Weights of a small CTC audio transcriber.
Model: 10.3M parameters, waveform 16khz input.
Training: cautious_adamw at rate 0.0014, 13300 steps, batches of 64.
Data: 15625 training examples, 54.5 epochs.
Rows from block 7 of a small CTC audio transcriber, named by matrix and row number. Rows with one number belong to one neuron. Each number is 128 + 24 x the weight over its row's rms, rounded and kept within 0 to 255. All counts start at 0. Numbers have three digits each.
After each neuron's rows are labels from the 100 clips, of 14976, where the neuron reaches its highest value: "strongest on" is what is common among them. Only what is clearly more common there than usual is listed. The data: read English sentences (LibriTTS-R).
# fc1: MLP up (model.blocks.7.mlp.fc1.weight, 640x320), inputs 128-191
# fc2: MLP down (model.blocks.7.mlp.fc2.weight, 320x640, transposed), outputs 128-191

fc1.491:127149146134150100153086120148115180125178134104106103115118124097129096130120091097110099130098117107112135099138147114133113134117145135090134107116165126126124140127135133113091109103139132
fc2.491:115105126119108141152123084098167120144131136179105188195085077125130113139148138152164080120068159145110099140146104122128109138128135084160114156135130133134112101117111097128136105130159117
strongest on: the word "again"

fc1.210:122138146114116111150122140121088127132186061098134056097110082139123114113148086131127081153132120100126124124139142144110096132132097120094142067129111123124146139117145146129134106136116136
fc2.210:135136148095115133140095126127129104096095149136153183139115142139132140127187119143087112141187148115164100153148142131143195153093128140186097146124132125121147092130139102110125111149143163
strongest on: the word "me"

fc1.447:059152146134148140115152179135122178137084147117119137130140147101084089157102104127118128120135115052132170095150123127097151155121110100126162118146154085165108144155078146080098160129157150
fc2.447:152102155106149127146108134095132150147129128122126146150117119106149152097123125134114129143116132147135128127157128108095143145135135159174153091114113154123141123116138169142154104105120104
strongest on: the word "face"

fc1.387:133156137179133110086090123162096139150116108123133074141074092098140107100116104122125135124178112115163104127067114131151165152129136198127103126137120136136157161150108153122104124139145109
fc2.387:141137102130098125092124155113175113108141141094125120113114120109138064117111106094141118094087132135113185111137140174141129144150113121109139145101085135121134156107151166118110136143109096
strongest on: the word "you"

fc1.624:124119134151131142110097166133119140126169098109107128155143122142135151079135098073087134114103191140142094116129134093097086110122123170129142104136108118149137097111102132113110126127159129
fc2.624:148149108135108113140117125145141103115151121097104155154142108127134104124145130129139131121092104146147133113142108066141143174068167121096157158119146101138147106131166122097106149114103166
strongest on: the word "his"

fc1.126:100168178130108141123157146119123111119122111095107106098150106166112121089129124148100113103070176111142140085154112091108131132135109127101130102156133133130158146096099143135115156118139131
fc2.126:100106115147139155174131150131140145075101117155135136145132141148136096068144155100158081110139090129167121141143119164086122107114139143122090137083100132125146120171165139161124148122110108
strongest on: the word "she"

fc1.428:153168125129191130110108121112084135110160090134154115113102167102137160098110117115127141163113100077119118119126101108151090123166083131135131129088134152180094147133121130126116124142138117
fc2.428:133104073127104143159124121127146091127159108109090133087126173131095126095116111125120107107142172121143103144116094114148083106146186104147153134163080133143101107126137102100111109133182088
strongest on: the word "with"

fc1.241:123149153162113142145123132102121118125122145105136137099098168135157144159109152159133136125158140092134136090163143182095172080123205136108118132090128141156106161132126135145156156125080126
fc2.241:150090167129143089122119131085135097129165111155099089136146114139101139106139118124121119095114147140116136112123144139208115120111151161121108136139065139131108164101152136127164144154139155
strongest on: the word "you"

fc1.36:097110149137115166109127083165094137149094096130155137118168125131124119165149121086109127193172104139116119132142157117141134116128126144133084144081143120152118142126060111138115143138156137
fc2.36:120148148131146130137147122143120135132132139096140084088117136142120115142134088133097107155098139127135146121111171113113123186143115120114173103098145102086162068100116128061155131194111139
strongest on: the word "be"

fc1.240:131126130138167114131107136105104135160133129115072138138125144148117154112133137153131131135132109105180107132146100130114126068141152120121132136093117114131115165131152153098157148154143125
fc2.240:155135123137142123136091134130183129136144115137133111086109104106157128127159166125131149124110135136140161115135128105166131178151155121113143169085152145149083071115089161107102151123131108
strongest on: voice: male

fc1.450:130093162140140153114111106118128095130127133111146157145101120123135092114114162141148116144151126104134147109109159122113093143109139154105133119116160108124137150149138120114156143105127097
fc2.450:122127090116120128105090111162131124095121139139121128131129144138096151123105150096126112084181173100178154173168133138207125110150162110147107166148142173150139154081151155101090125121120150
strongest on: voice: male

fc1.249:081129105142137121100135162132123090134141116126135079160120096131134131123145159146114097142142127114113112061089154152149141119110092090086123108108144128153151118139111122161101108124095133
fc2.249:101182114129139155142142114114124134140146126141119109134135086164108126088121100151115119142174151156114105143157141110148176066092133162147126149121088154127128133150190098097134145133100100
strongest on: the word "you"

fc1.384:131110128150145144106121115136128155120131104122097138101133141146091135132157120137115107127150163097122126063120125149121087140136124133126069131122140118176148113139097071128093125156149094
fc2.384:152104118106167079160123078122149158143144140106174062132130123124077132107146125110104178133121129170086153109124144150108138150132095098138117151124126141151144185166126112139186134167096074
strongest on: the word "his"; the word "him"; the word "her"

fc1.312:101126146141131147111139068162117137160106121118128120160110110135137078156137120156099140142153114086119141084094105130121142139139144147102113126114142146143111110118100163101129108175137154
fc2.312:135144142114110108137125153057118128128127116129143139096113142182162119133127130118163120145128117152128134127134121098101116147097133121146138128091078123172178129108094146111132116137180185
strongest on: the word "him"

fc1.485:145108115147175136131112164130077151149167127136110083098129076099164128116143111108105063135116136123146111123137161137125127128127141123123171129107098122093106116120095114178128093148141120
fc2.485:113111157130142142094119149143143106115154105066119131124111115112111153065170132111148126118117117098135143113116133159097101146131121158144095092165162115138132143138132113094074148102108101
strongest on: the word "so"

fc1.520:155126120155145169114145076109118103133116140132141154090141129129138077100147138100109119155082119110104138121093164120113134096124140128148129098084157177144124140140104146119124099141135141
fc2.520:120102115149147127117133133186084145121130131126162124144101115121144132148125114091175134088145103137139092101158108096137168111128132150141144163098113113137123142113113127095092121129117158
strongest on: the word "she"

fc1.34:129124137122139113153082111152109161152121119121089104114172120129091147106143130129076120161087127121095127124121152153143145108115115134176155154147145134134113138151109131158156123128120164
fc2.34:155163110105174095121110087151135175136178116091146077124134136081138132121154147109108102133120132149125163116112117142149141112132139139140101147127138103143176129164158130130115110117138102
strongest on: the word "to"; the word "have"

fc1.374:139087133118148141110132137145088162154173139102153170194082133131094098128096086092141123164120131100091108080127129090139144106133114169126095067144110156138113123107093161088136178150115114
fc2.374:106132121121107159113158134135175125112136142133105124129098119126145091114126099087114119124116111127131156084117108151143117135145145126126113139122141134151125129134143111131134169140130122
strongest on: the word "with"

fc1.551:103135160156123127090110112157107124156121140119125092151107149123138119110133138126140110132159066115162137103099108183103147153120128159122091135126186144117150115107134126103147120105171154
fc2.551:149097141112079108122131143110150128085091128114132108057118122141121104156119141103145159091132190124119112096087158127101107133094124126148165149092110130165119128148181142100125127110156159
strongest on: the word "him"

fc1.432:133148109135112109159139136119109140097114122116127092136108103153096080106089128135162127145158168109100154117148095132121097101113098159102164112150099144110168158141130142177086115167113088
fc2.432:172117157140112121135133102114097124147132108105122139138125148166141104128191119180104167158118098090156074117088113079091130143131140123132169159139099119142103073130109121155108123155145130
strongest on: the word "his"

fc1.63:143088155126126116117060136160098196125136089135142156106137133122110130152123112154092140176126111114124192135076107142098146093123123120126105141174154121129137158084115179106068117137136121
fc2.63:171100137106115111070121089122102160132088124102117147122140083167115097106139117140132133140130152097144130101116117163104083140146161113086133155135151090145147095100140145138137115135153122
strongest on: the word "time"; text has "kind"

fc1.358:100147131140093147075127129171130098123118147133166099173121105130126057123172144139141111132157130116133117123094082154145122131153127152118140139096113137146136122167118120140126077132155131
fc2.358:117131099138113132127130164097164148128095112114130109096158142102152104132106130113106143096128141145143159113103109134117121139105142109140139101124119106139150146150153101095098114155137145
strongest on: the word "him"; the word "you"

fc1.466:127137132164137123097104069185121161141115101098111114107152172129146151147106111117129188155116076113113148129089125141111106103123145153163083140131128153137103129147127123132121122152147119
fc2.466:150148143081107098137159149125177145101120141143137108153078136161148129131089112120142128115115128147118166111160109168118138158113113143158099154147087123126146127087180118091106106114137125
strongest on: the word "him"

fc1.8:107147112153103126121107134131120155150142096133154120118105122125121145135131131134102117165123159132145125150126124127146151079113104113112131131165164104149128123157148093147139155179104142
fc2.8:146170148157147115155128132117143090144115101122123100116130125109140134121139111126148112107158139095136142125163092085134115174170140122138112133117116173133101129077198123141128110144149136
strongest on: the word "you"

fc1.424:134102109138132130129132104096128104147115162087127122101114113147136071067131131189135100162150089145113159107105163130116162111092153137136137127133134104156109136145097104128136116126113134
fc2.424:104165084101124066099153108138140142109158108143120131142166139178134161101184139116137143102136147136130142134092144129097149134122092151105143108141130132123182137159121121156107127136158109
strongest on: the word "was"; the word "he"

fc1.311:126151168133119112122130085113095137150132136119127133135093114114102119069119107120087140111134108125142154124094111159095150158119082149124164131129094147109113146158128130098128123139146112
fc2.311:104109142118113077135132109083148066149102162159136078176129133129137150091136109140135133121135115133140086131146082110140126183170136111141116108144151116154090131147128085157148151118120161
strongest on: the word "all"

fc1.571:129099142135151161099160109093102126125182130108096114131082149166121100093098161171126101114071178123144133097120119114119143136145109134113100119110145147153125187136120141118117138126158124
fc2.571:161112112073165098144116156112124162115085127142125109127151147147113148115177069135114125131175157133123111158126117127134134105168138131124174114068109080112084157139160150138149133172123105
strongest on: the word "to"

fc1.458:118147089127143132136123144127128116124109146135139126110084122176121099107118157154099124156183130108132140150145075134127127134084128158103136122140090135147167169154134153138148144134180126
fc2.458:161115116119110117116153135130154122082090151113145120142089142117125099153145141100117111118149125153179131138133146150143159151176123123103151162117158123137115167136103154152125159109090148
strongest on: the word "you"

fc1.613:108142136099109164136109116180138158133111131142131196108189125193130142074152125139127114175138128112131098148130105147136139108173062135138107111153117141126137175139051141132135081138175097
fc2.613:183097150109079130155118128118128117138146154117125136133115068076147106130066137164128169141135154152145149115109124107131116138135159103117131156148137139050109067106129087135106091127087155
strongest on: the word "is"

fc1.616:121130130176092123110137168162115128137150148150132098114144128114134137111163108154117126128134097108116143108125152100141139126123138095121148137139140123178121157143075112128095085149155141
fc2.616:084136080122100143115116109122153145092116155108142132081120129149139120093166132097109099168071101141113151133129184136092109114105132111121087127170151105161166135125131144116114150111129115
strongest on: voice: female

fc1.180:112077175126112141132111125137117117145150124103092061134152115103153147103135133164118057114116152134135118083168134133147124114130124155098111122131155088171133160101135126126112128143099160
fc2.180:163162144129165076095125115133156141104128137142149123124130139093113140115125101111105131147144114148138108137123145121133141118103113112117147111100170080140112135154152175141132131155076137
strongest on: the word "to"; the word "me"

fc1.193:078108151145079143087172111165135144145115113088112111133151146174093123131057130159150149141097113113138130085108117122135151135144098131135116108142154140137147131135107143088106167126157104
fc2.193:135153119142145153090099151091082151123136136122093148135093115115120122135164108101164108130131150118155113133114091136136081128137120185123103143120123107132173140155157153079106093137143161
strongest on: the word "i"

fc1.614:148144144139149110101150160106111121101166124110077119137103155155130138135127124157127115141093152087152148075120083144136121133166134096095144124101186071176115101134119099088176145121128122
fc2.614:130107138169106132130144090164138149128177153157108131100132120065136151142136126088113133126147099103145110146133120083140116173178135104132133112094131113123155102129085159162115139131145121
strongest on: the word "with"

fc1.213:121099124131127166121085115115116137131148135096121108166143105112126151129143102129121081152083171113120099113091114121106123125137126162125107098097093128140114147181106112154136117121181085
fc2.213:089137162128109118096101139101099116152107139145165093132148146144115130157159140190160099126132190125153122139131098135154121125120138110159124121094108164129115166120150074117071096132146106
strongest on: the word "to"

fc1.163:103137164147170116126144143134099137140093120131135128140122131153093110086128123114071147131108124123136162130143089165127121164100143087147142139089136149153146174154119146135181111138120151
fc2.163:126071162137120147121120105134112122106133120107115133122110111146139121116103165101127136123128162102097111097130120133110133145140131162195115163129155125152102120120138111164156128092129109
strongest on: the word "once"

fc1.496:089138086123120161123149121142128176151097123153139156130095142146105080125127152157107104166134074125109143142137124138130126102139123110137115114143187167143126107143115137099148162094155141
fc2.496:106115178119139122132123145131150117137101157128133159128167129131125128144148127105116131088171152103082136124126131182129112134135136111127142113128145112132122121156149104125153089129175107
strongest on: the word "was"; the word "it"; the word "there"

fc1.477:133114131120138189122101112111110139176100113123110155140108143124110087136128136134122105147126135088079109152142143127092132144110105169058111091111140133134162141119125158130142134115108092
fc2.477:140125104113112107167113126124120109166101104165115148116117127134128165147113117108148137112183173121139146130107093081202110103103150121181138140147103081162095129106139113177136115145149184
strongest on: the word "again"; text has "against"

fc1.409:087107122142106132079080118123109127117159102102124157124146150113118138143117134156122136128133126094111125180123141156108136117161103139114138147158125143160147134080098156097100096134157128
fc2.409:125134143067147127151123118117151083132143092159124124115125126111139127135101104108154171113139112140132123108149104150151125145123143061125132154120215119133089167138165126151135145116113169
strongest on: voice: female

fc1.519:095169137146126181123133113122136145149112085098122142115098151161101072117144139136157133184129081108100145087101113102120131069123141116136124117102194109152136121140124140119157161143141137
fc2.519:122147141140163138122122108131082150121108140148146108098160077112081162161177129097087065074131152171108105170107123130087118165141106128148181160157164107142152131143149121146136129120129126
strongest on: the word "was"; the word "i"; the word "she"

fc1.320:111116123178139187104103131110109145128138116109074089130128119123114158111128108126115137154119139104117115095135156158107103123123147133094095118097122139164125100103103115143133106139108137
fc2.320:172115037109086140115158148151130126135181141098155091151092132120165107124114121094114129132087135137132140143117127098169127130143126119093097147128132135160120131162166125132113145146127111
strongest on: the word "him"

fc1.379:073149151144143156085128083140125117122142116142103121151148127130124132115119167137129108104086104136115133147130164182137140136139089117094156129122150083134122140095131148087116124123120132
fc2.379:134145106130121130154154131109148115153119173134126137123159111132138130165135127122099184140128100102143139078153111128110125136110128145159136120150164113144154132170107139134155168109145112
strongest on: the word "the"

fc1.452:131154102133133113152139153138115137164087116136096143166140113154112134158135117173150123123092129102176109148139108141175140132122084115076159129161128105150146143152139106114159105132115178
fc2.452:159130141146073122125127076186162111134147137107141143123096151126125137177124094112111132130142079137105117151115107130127154130150148104107131126139115109128107093077132130158100180143115157
strongest on: the word "for"

fc1.197:128122129175116119140125120103084160131163138130145137114113123105145109141088151174124126128115131115151101061125153106122084129164156167121122106096135130136158127125106116153103150148115106
fc2.197:100143156134155143094157076145112107130108145145099142141107141164130124141155107101082143079150096102156118117091107149141138165136112134137112103155140161131099105073113127107127185145091126
strongest on: the word "as"

fc1.24:113091097150135113086101107121144147124090157146129081142126095143159128115156144129131154171119098095165116116100102105122131073111131171108129104145169120140106173147155136136108118122110140
fc2.24:119133140177139124129157116139108114161144131126145114150112155119124130119095143158141149141133160125115118120134125144137145111134133105130096159113110126108121121123146063110131098237129131
strongest on: voice: male

fc1.500:126121130154157107129127127127135117154160143122110072137123144152152092121183135137129131133114097122192152089149107125153105113151140124117123104105171134128110142169121158153131123137147107
fc2.500:087144144143121137154102120129141106140120148133087144110094102131089122114123128125111074093175158131133121162138133130144110125155174145110099173142098165128085095137143118087155124132119087
strongest on: the word "the"

fc1.539:094170150141143147128101119121114142127121099077131146100154148156089130137110157138084123130098129060094146134132145132083137117130102127154126113137126119167112134130115162129149128113141116
fc2.539:152094123116129140075108160137157142099128155116125149135166133152125173134199132123157132112138149154140116124098131120123117155127127142094134119095125178157088123154137139159116103092137079
strongest on: the word "his"; the word "he"

fc1.324:111127108158178138087102156121113141133082099126080111121142111148107105111125155144138115157146139117152142150139057169131106109122122124154100139109143165115097171131117115143115135158139125
fc2.324:171175092127176109127086121088151125143153129147149119135137087114160137131122107142094146165154089127145114151141158133115149184121151120142133104112105121137148085161133151134083101137122105
strongest on: the word "you"; the word "have"

fc1.237:099178122105171152105138095147130104134096115079094118159175118175128112104117119139125100128103103147127134158111176108165134098109138162126133107170101115129138100095130150098092147091115109
fc2.237:144098140103081105157118116100129099143120144113135196087092094125110136100131121147076144100158133102127117104134073146113100114147122160157121088157079160175123138132134125197137104134129121
strongest on: the word "you"

fc1.121:139170130155125125128109115093124142152109139078137128142070120151120075147117135142128138158152095103139160092094122094131111065138140135143067110124160171153101151138135166141146109115125123
fc2.121:118131121152160123098089116132153113145154113131121156138187132128122137163144161171148095093125150125167140145151097154159154127125101106109124125159072113140116132163106128124146148167128097
strongest on: the word "of"

fc1.107:102183127117171139099083130140120121139151110184131110176141131148147143131124116103074078141112102109180127161139132133151091123114101110155129125118145087083137140087108121115115127124116125
fc2.107:156128168130131095153176142140164108137102133123174102166138089124164132167105140134090147139139149138078148165105118120133163153094126148142131100112130166110124136134150128137135137157113077
strongest on: the word "the"

fc1.155:143133116145124146148090076135125112156186100091112066111134111132116135141132092179139108145144161124153097120151134103113130127093143107092115140169137087138116100150118102126123177139132119
fc2.155:136125122162108149144138124155118093123144099133125085116117131174148102150146120123119112123100137120108150133135110125140139112146147090194142118112102157161125132150157121145105114145162127
strongest on: the word "for"

fc1.191:136142099165139112139132141118139114124153133116120143113140157157099134154143104152084137152095096092142094135114099133130086082140115153132136088105107100133112145150133193105187103120163137
fc2.191:111147151097096112154107128140172163117173124153122157087151135122139133157140148135107140140099128152076108084094142108092151144118147084157158135127131158148143106147153139141139188099121135
strongest on: the word "the"; the word "on"

fc1.499:123131136120131151120150105147148100162122108156145153155070135167146051151137120171155159146127132135140134095114099132133148079124175145142070113153168136120107164101109132103152128128151112
fc2.499:147112098130132121136122128141134152093121155127137139133123086154109155095150115096118092096111124141091089137073125096113111153099090124159131173157165083139124122139122124154115094099105139
strongest on: the word "was"

fc1.443:121120104144145119080114124138110145153146107121092149140121141120138129168144102105170110164104144109156119140127079170147110061159119108159113099127150154118108129143098158081143117142184132
fc2.443:118142117104112142119169137139172131114119132103125121133089119149155074102133117103125122143099119096143139084132113141158116141129141123145121134129134149162128113129136147121122175145117126
strongest on: the word "of"

fc1.100:146139145125180132111116150158119113182165117121103132110146132143129101130101129174102128135127154129137120130144126116123106066127146187123120110157079147126103186122100168121088129111104126
fc2.100:127149103120206132120135102107134112107144131120128127146098118168126115109130116139148154130090101115141099119121127130154124131120115136157135063135124131129128148109156136129208115103099111
strongest on: voice: female

fc1.238:092160106146147163117135119125097123132146116062094133149139150122144137107127108128109140141103127077114131087102159131098146150131099109137113111120111111165117151138067146156139111138143084
fc2.238:118145137139119118135136131167129101133129103109170141123126082141146103129125137173169096122146131156132099122134179123131106163100170135122103126110129170134155103160097138167131137156156106
strongest on: the word "his"

fc1.348:093132126122151145140097152158113123180143126133124129107133118138143141124118142127134133109136075129115135137115154103126147132140122151083115125123110155161104165159081120082114130092130168
fc2.348:132101128141148141132105099099113109129194137159136175105098152152167114147095122088082131102136123104119115116112184109143141129159156119130121120129113138084150109107133115144120112099173156
strongest on: the word "must"

fc1.372:139145137142122086153178160087115119133094121141095118109093115134119097142111150149124108126096115139126133121149106163115122101112125124120145150099158143123125172147126156134135158119092152
fc2.372:165129094095130110096129101163129118188114114112145147135124182108136127134141130173179132121140108077113113121090088089137059127149131134157153123138105104126146125148101135156078120134155159
strongest on: the word "his"; the word "was"

fc1.566:130122142146155120107104109145097126114107099154092129103133123084105139130137100135085123118115110074133115160137087125143103150134099129159165131086143154134082092103102162096106108147116116
fc2.566:091127130138108141134153168094116106112146125140151170126104149150092144138107116112151153108106127129112099137119116130134118105103087111116156143161081121135123174161187148132115150116128149
strongest on: the word "something"

fc1.149:103162110155141143118081109176151126167163123101133149096127139108086123110099118110117098120134154080098117167137111129107127157121084149118127129147090118102127127113153148113099124143141125
fc2.149:123104169125142126153154154153107113154123144120147114148092147189109128157142121103153112099154125160139133171110124172116095149119150138153109110134136127150115132160143110138109141124143147
strongest on: voice: male

fc1.109:104137138145156146085119108119123144132138123130164142126167153103107124155130126167111106122123120106141122143117106141095114128112180151100111100104124068113145140105118147138116100139118087
fc2.109:153127100157124112106104103127156077125144159136129175100148080135112138127134109134093128169121161128110154146151128137124118122158076146165127117147138104120116107125127112121115117147116133
strongest on: the word "i"

fc1.501:132139123116130129128136142110116105122097147139136165131131120135130108154131152134152136131147161122126152132124063122131085128148137127095103131132121156153145149155124111131127156076124128
fc2.501:125082127151118171133125102129124132105147124106096096109132104132137145137136121110114083161117128131123126149114173108116163110141174165134153155099109119122113118093115140106187145140124123
strongest on: voice: male

fc1.621:115124123105126149139114148180140137124171110125129149117122145131094138121130150126144125182133114124105111131127117131129148096167096140140143098120102151101111193147110166116078108109092082
fc2.621:134128123076105126145138137138120112135105153104084142161118156117096125107104111157117152142119115096123134093105116110162135155097133137135090129145137111144150079117134093169155141136164179
strongest on: the word "time"

fc1.272:154142143116149122143120152167094121170127085114135109139163139145165136103165117101105122099127124121120100145131090140123111106138144161140117095125122160133121136136104135117123104150175177
fc2.272:085194156159153145158106167080144169137115131135096138147124142119160117127147161097165117125138118147114181127149122106123108139119102117105144180102161136163136133113174141121120116116139130
strongest on: the word "him"

fc1.345:118105120131160161095148093151097133127096140118107146105121149173097114159158129122118113194124118120108185108127107179105162100152125169132125127144152098140139126154080122124151128129123126
fc2.345:111131093067108113158132135142112157116157136121090104120138082120156168109079138139111108113150161114146121157153125130147112185115124130118187151137124105096144146119164122116121104131114084
strongest on: the word "his"; the word "has"

fc1.454:103169132107113130103108097129125096162127138153120128155129134117109129169164132166116126151084139051132139123158146144138146125104145156114104133126131122119165148129108152118140121114100150
fc2.454:163177108139152103201139141167115133143181135145115085123107156085145107107134100131116129123154149160149116155115093135138104127109182122119099162134103092105110143100164094140093138130131155
strongest on: the word "any"; the word "you"

fc1.196:129104122151136176123161134166119133124140126072120069134104105108176134107063089192110110173109147108155094134120148140144093188139150145109123097121131128148174144120106114123087141172093139
fc2.196:142141158132108117115128119155140126096134115207105128068123152112106155104179145075105103111175146098089104141148123136122133093129109130116162156102151096122137179087098098125138124141140113
strongest on: the word "me"

fc1.327:137136134169130161136135104149120163095167120114130120104121112121129125138114189132112131151150088124126111104129153134094107123142099124083133145148135148154099142138123135113118116100103107
fc2.327:114157152141133118123119172116123111165110108113118180139131156145130158158134098119107147140128099146138166151094093128158129137099140128132098104116108132119124111150150114097126164139173115
strongest on: the word "the"

fc1.603:070147130170128097104122151070121132131088089124150121072101121140114106142120170155140127155112107121148128122155103095107137087109113148130089127155116094189151149142100138167161129130143164
fc2.603:115147115098159150134141130148156144091118144100141128133082135139129091126130110086150146170112119088117146105125137154129103151121133135160115131107123118153099125100146116116141172145122121
strongest on: the word "be"

fc1.431:130157136126131166105138147120141117148168132130100144139124139116111111108116133087098117165165156110102188123106142125169144136152111180119137117083115132110156146126110147089095096128155114
fc2.431:120119112087167112141145167123157114145091131122139129139136169151115118148090086163182170145091110155083141159125177163162153133089179138118119156147125112123137135137112159117134149147096151
strongest on: the word "must"

fc1.54:097143157133144125114092121124123124163133115134094101138160124107147124143169081134060128114125142075110107102130125115172123113140098147152152129143092161184100146187117136186110122139137165
fc2.54:134157144153143144168096131156151144143111084135136106109137144146174084118159165078126077153185148133145159115129136105128094134189152095091106146134117143117089146117152112121109115114152123
strongest on: voice: female

fc1.638:138081148145156123173078133162105103163161066128136119094157116146155119127103128095130133146142143119116083124119122142109096125118149166122089132151122166096154160147122154131140134122102156
fc2.638:094157149075060138091183110120138142138070148162114154158152162106104125138123140124122129151104119172130141139108141131124145141127100146141151111140073088141193109099115134141093122146128103
strongest on: voice: male

fc1.445:142129082140118114123122117121131115151131152125127102145152152160131126141129124154109136154080118071143137130103113127130089132151099162099136108098074152129134132150135187133155115116142123
fc2.445:139107120114119098157111133125150161115163121130136105097126136123117142103166122105121130130134166140136140144105138146086150144125115093107115140131126121126145120168130143142145144101128105
strongest on: the word "the"

fc1.35:113129180122145121127127137137100137121117075144125147140127143155147129155141105160150112122120097174113098156134141099110132084099078125122095121110121188118080159121129147104130162111123143
fc2.35:131120129120148151105089100124128100146086119142108092144101140113163104121125107151144073124110125117161133117126116123185126151169203141148133129104119146112100119147113122151124124132102076
strongest on: voice: female

fc1.444:108130148190121136144081134108128108153159111136123108137119093106140143168124146137169134144140121118137156147144117146138082086124119147126107148125127101154114145120118135106131110165154111
fc2.444:111092131122101145140145147125133129133098151135130136124166123117146111125108163161134084135095147152136088154189076098110120128128152102200151103122114117132127074130124115085089115149122106
strongest on: the word "of"; the word "have"

fc1.77:111120091140160140060122136122114124113169117138127095124083171125122106209155088094090110138117123119116168077127140114088167082121118130118124121117162159130121135146079163175122143140099155
fc2.77:123149115069092130152130120149136122122101112132115101102136154154139087127133080107121125117132100113112154123121138152164122109137158089105147132128140145139120139112151133132066143149137129
strongest on: the word "is"

fc1.151:109096128140140141113143136128128126119104100102124154146096105129062072097157175153154102163146144093070115116114138148111105121088147106129107146120134169138132140111091111112083109160151145
fc2.151:085115147096131134116123134093116145130114148120111144068109137177091139120153128107125145090146137171112124135131162137109164070115126109187123107111127104108153148122152114107139128099135098
strongest on: the word "was"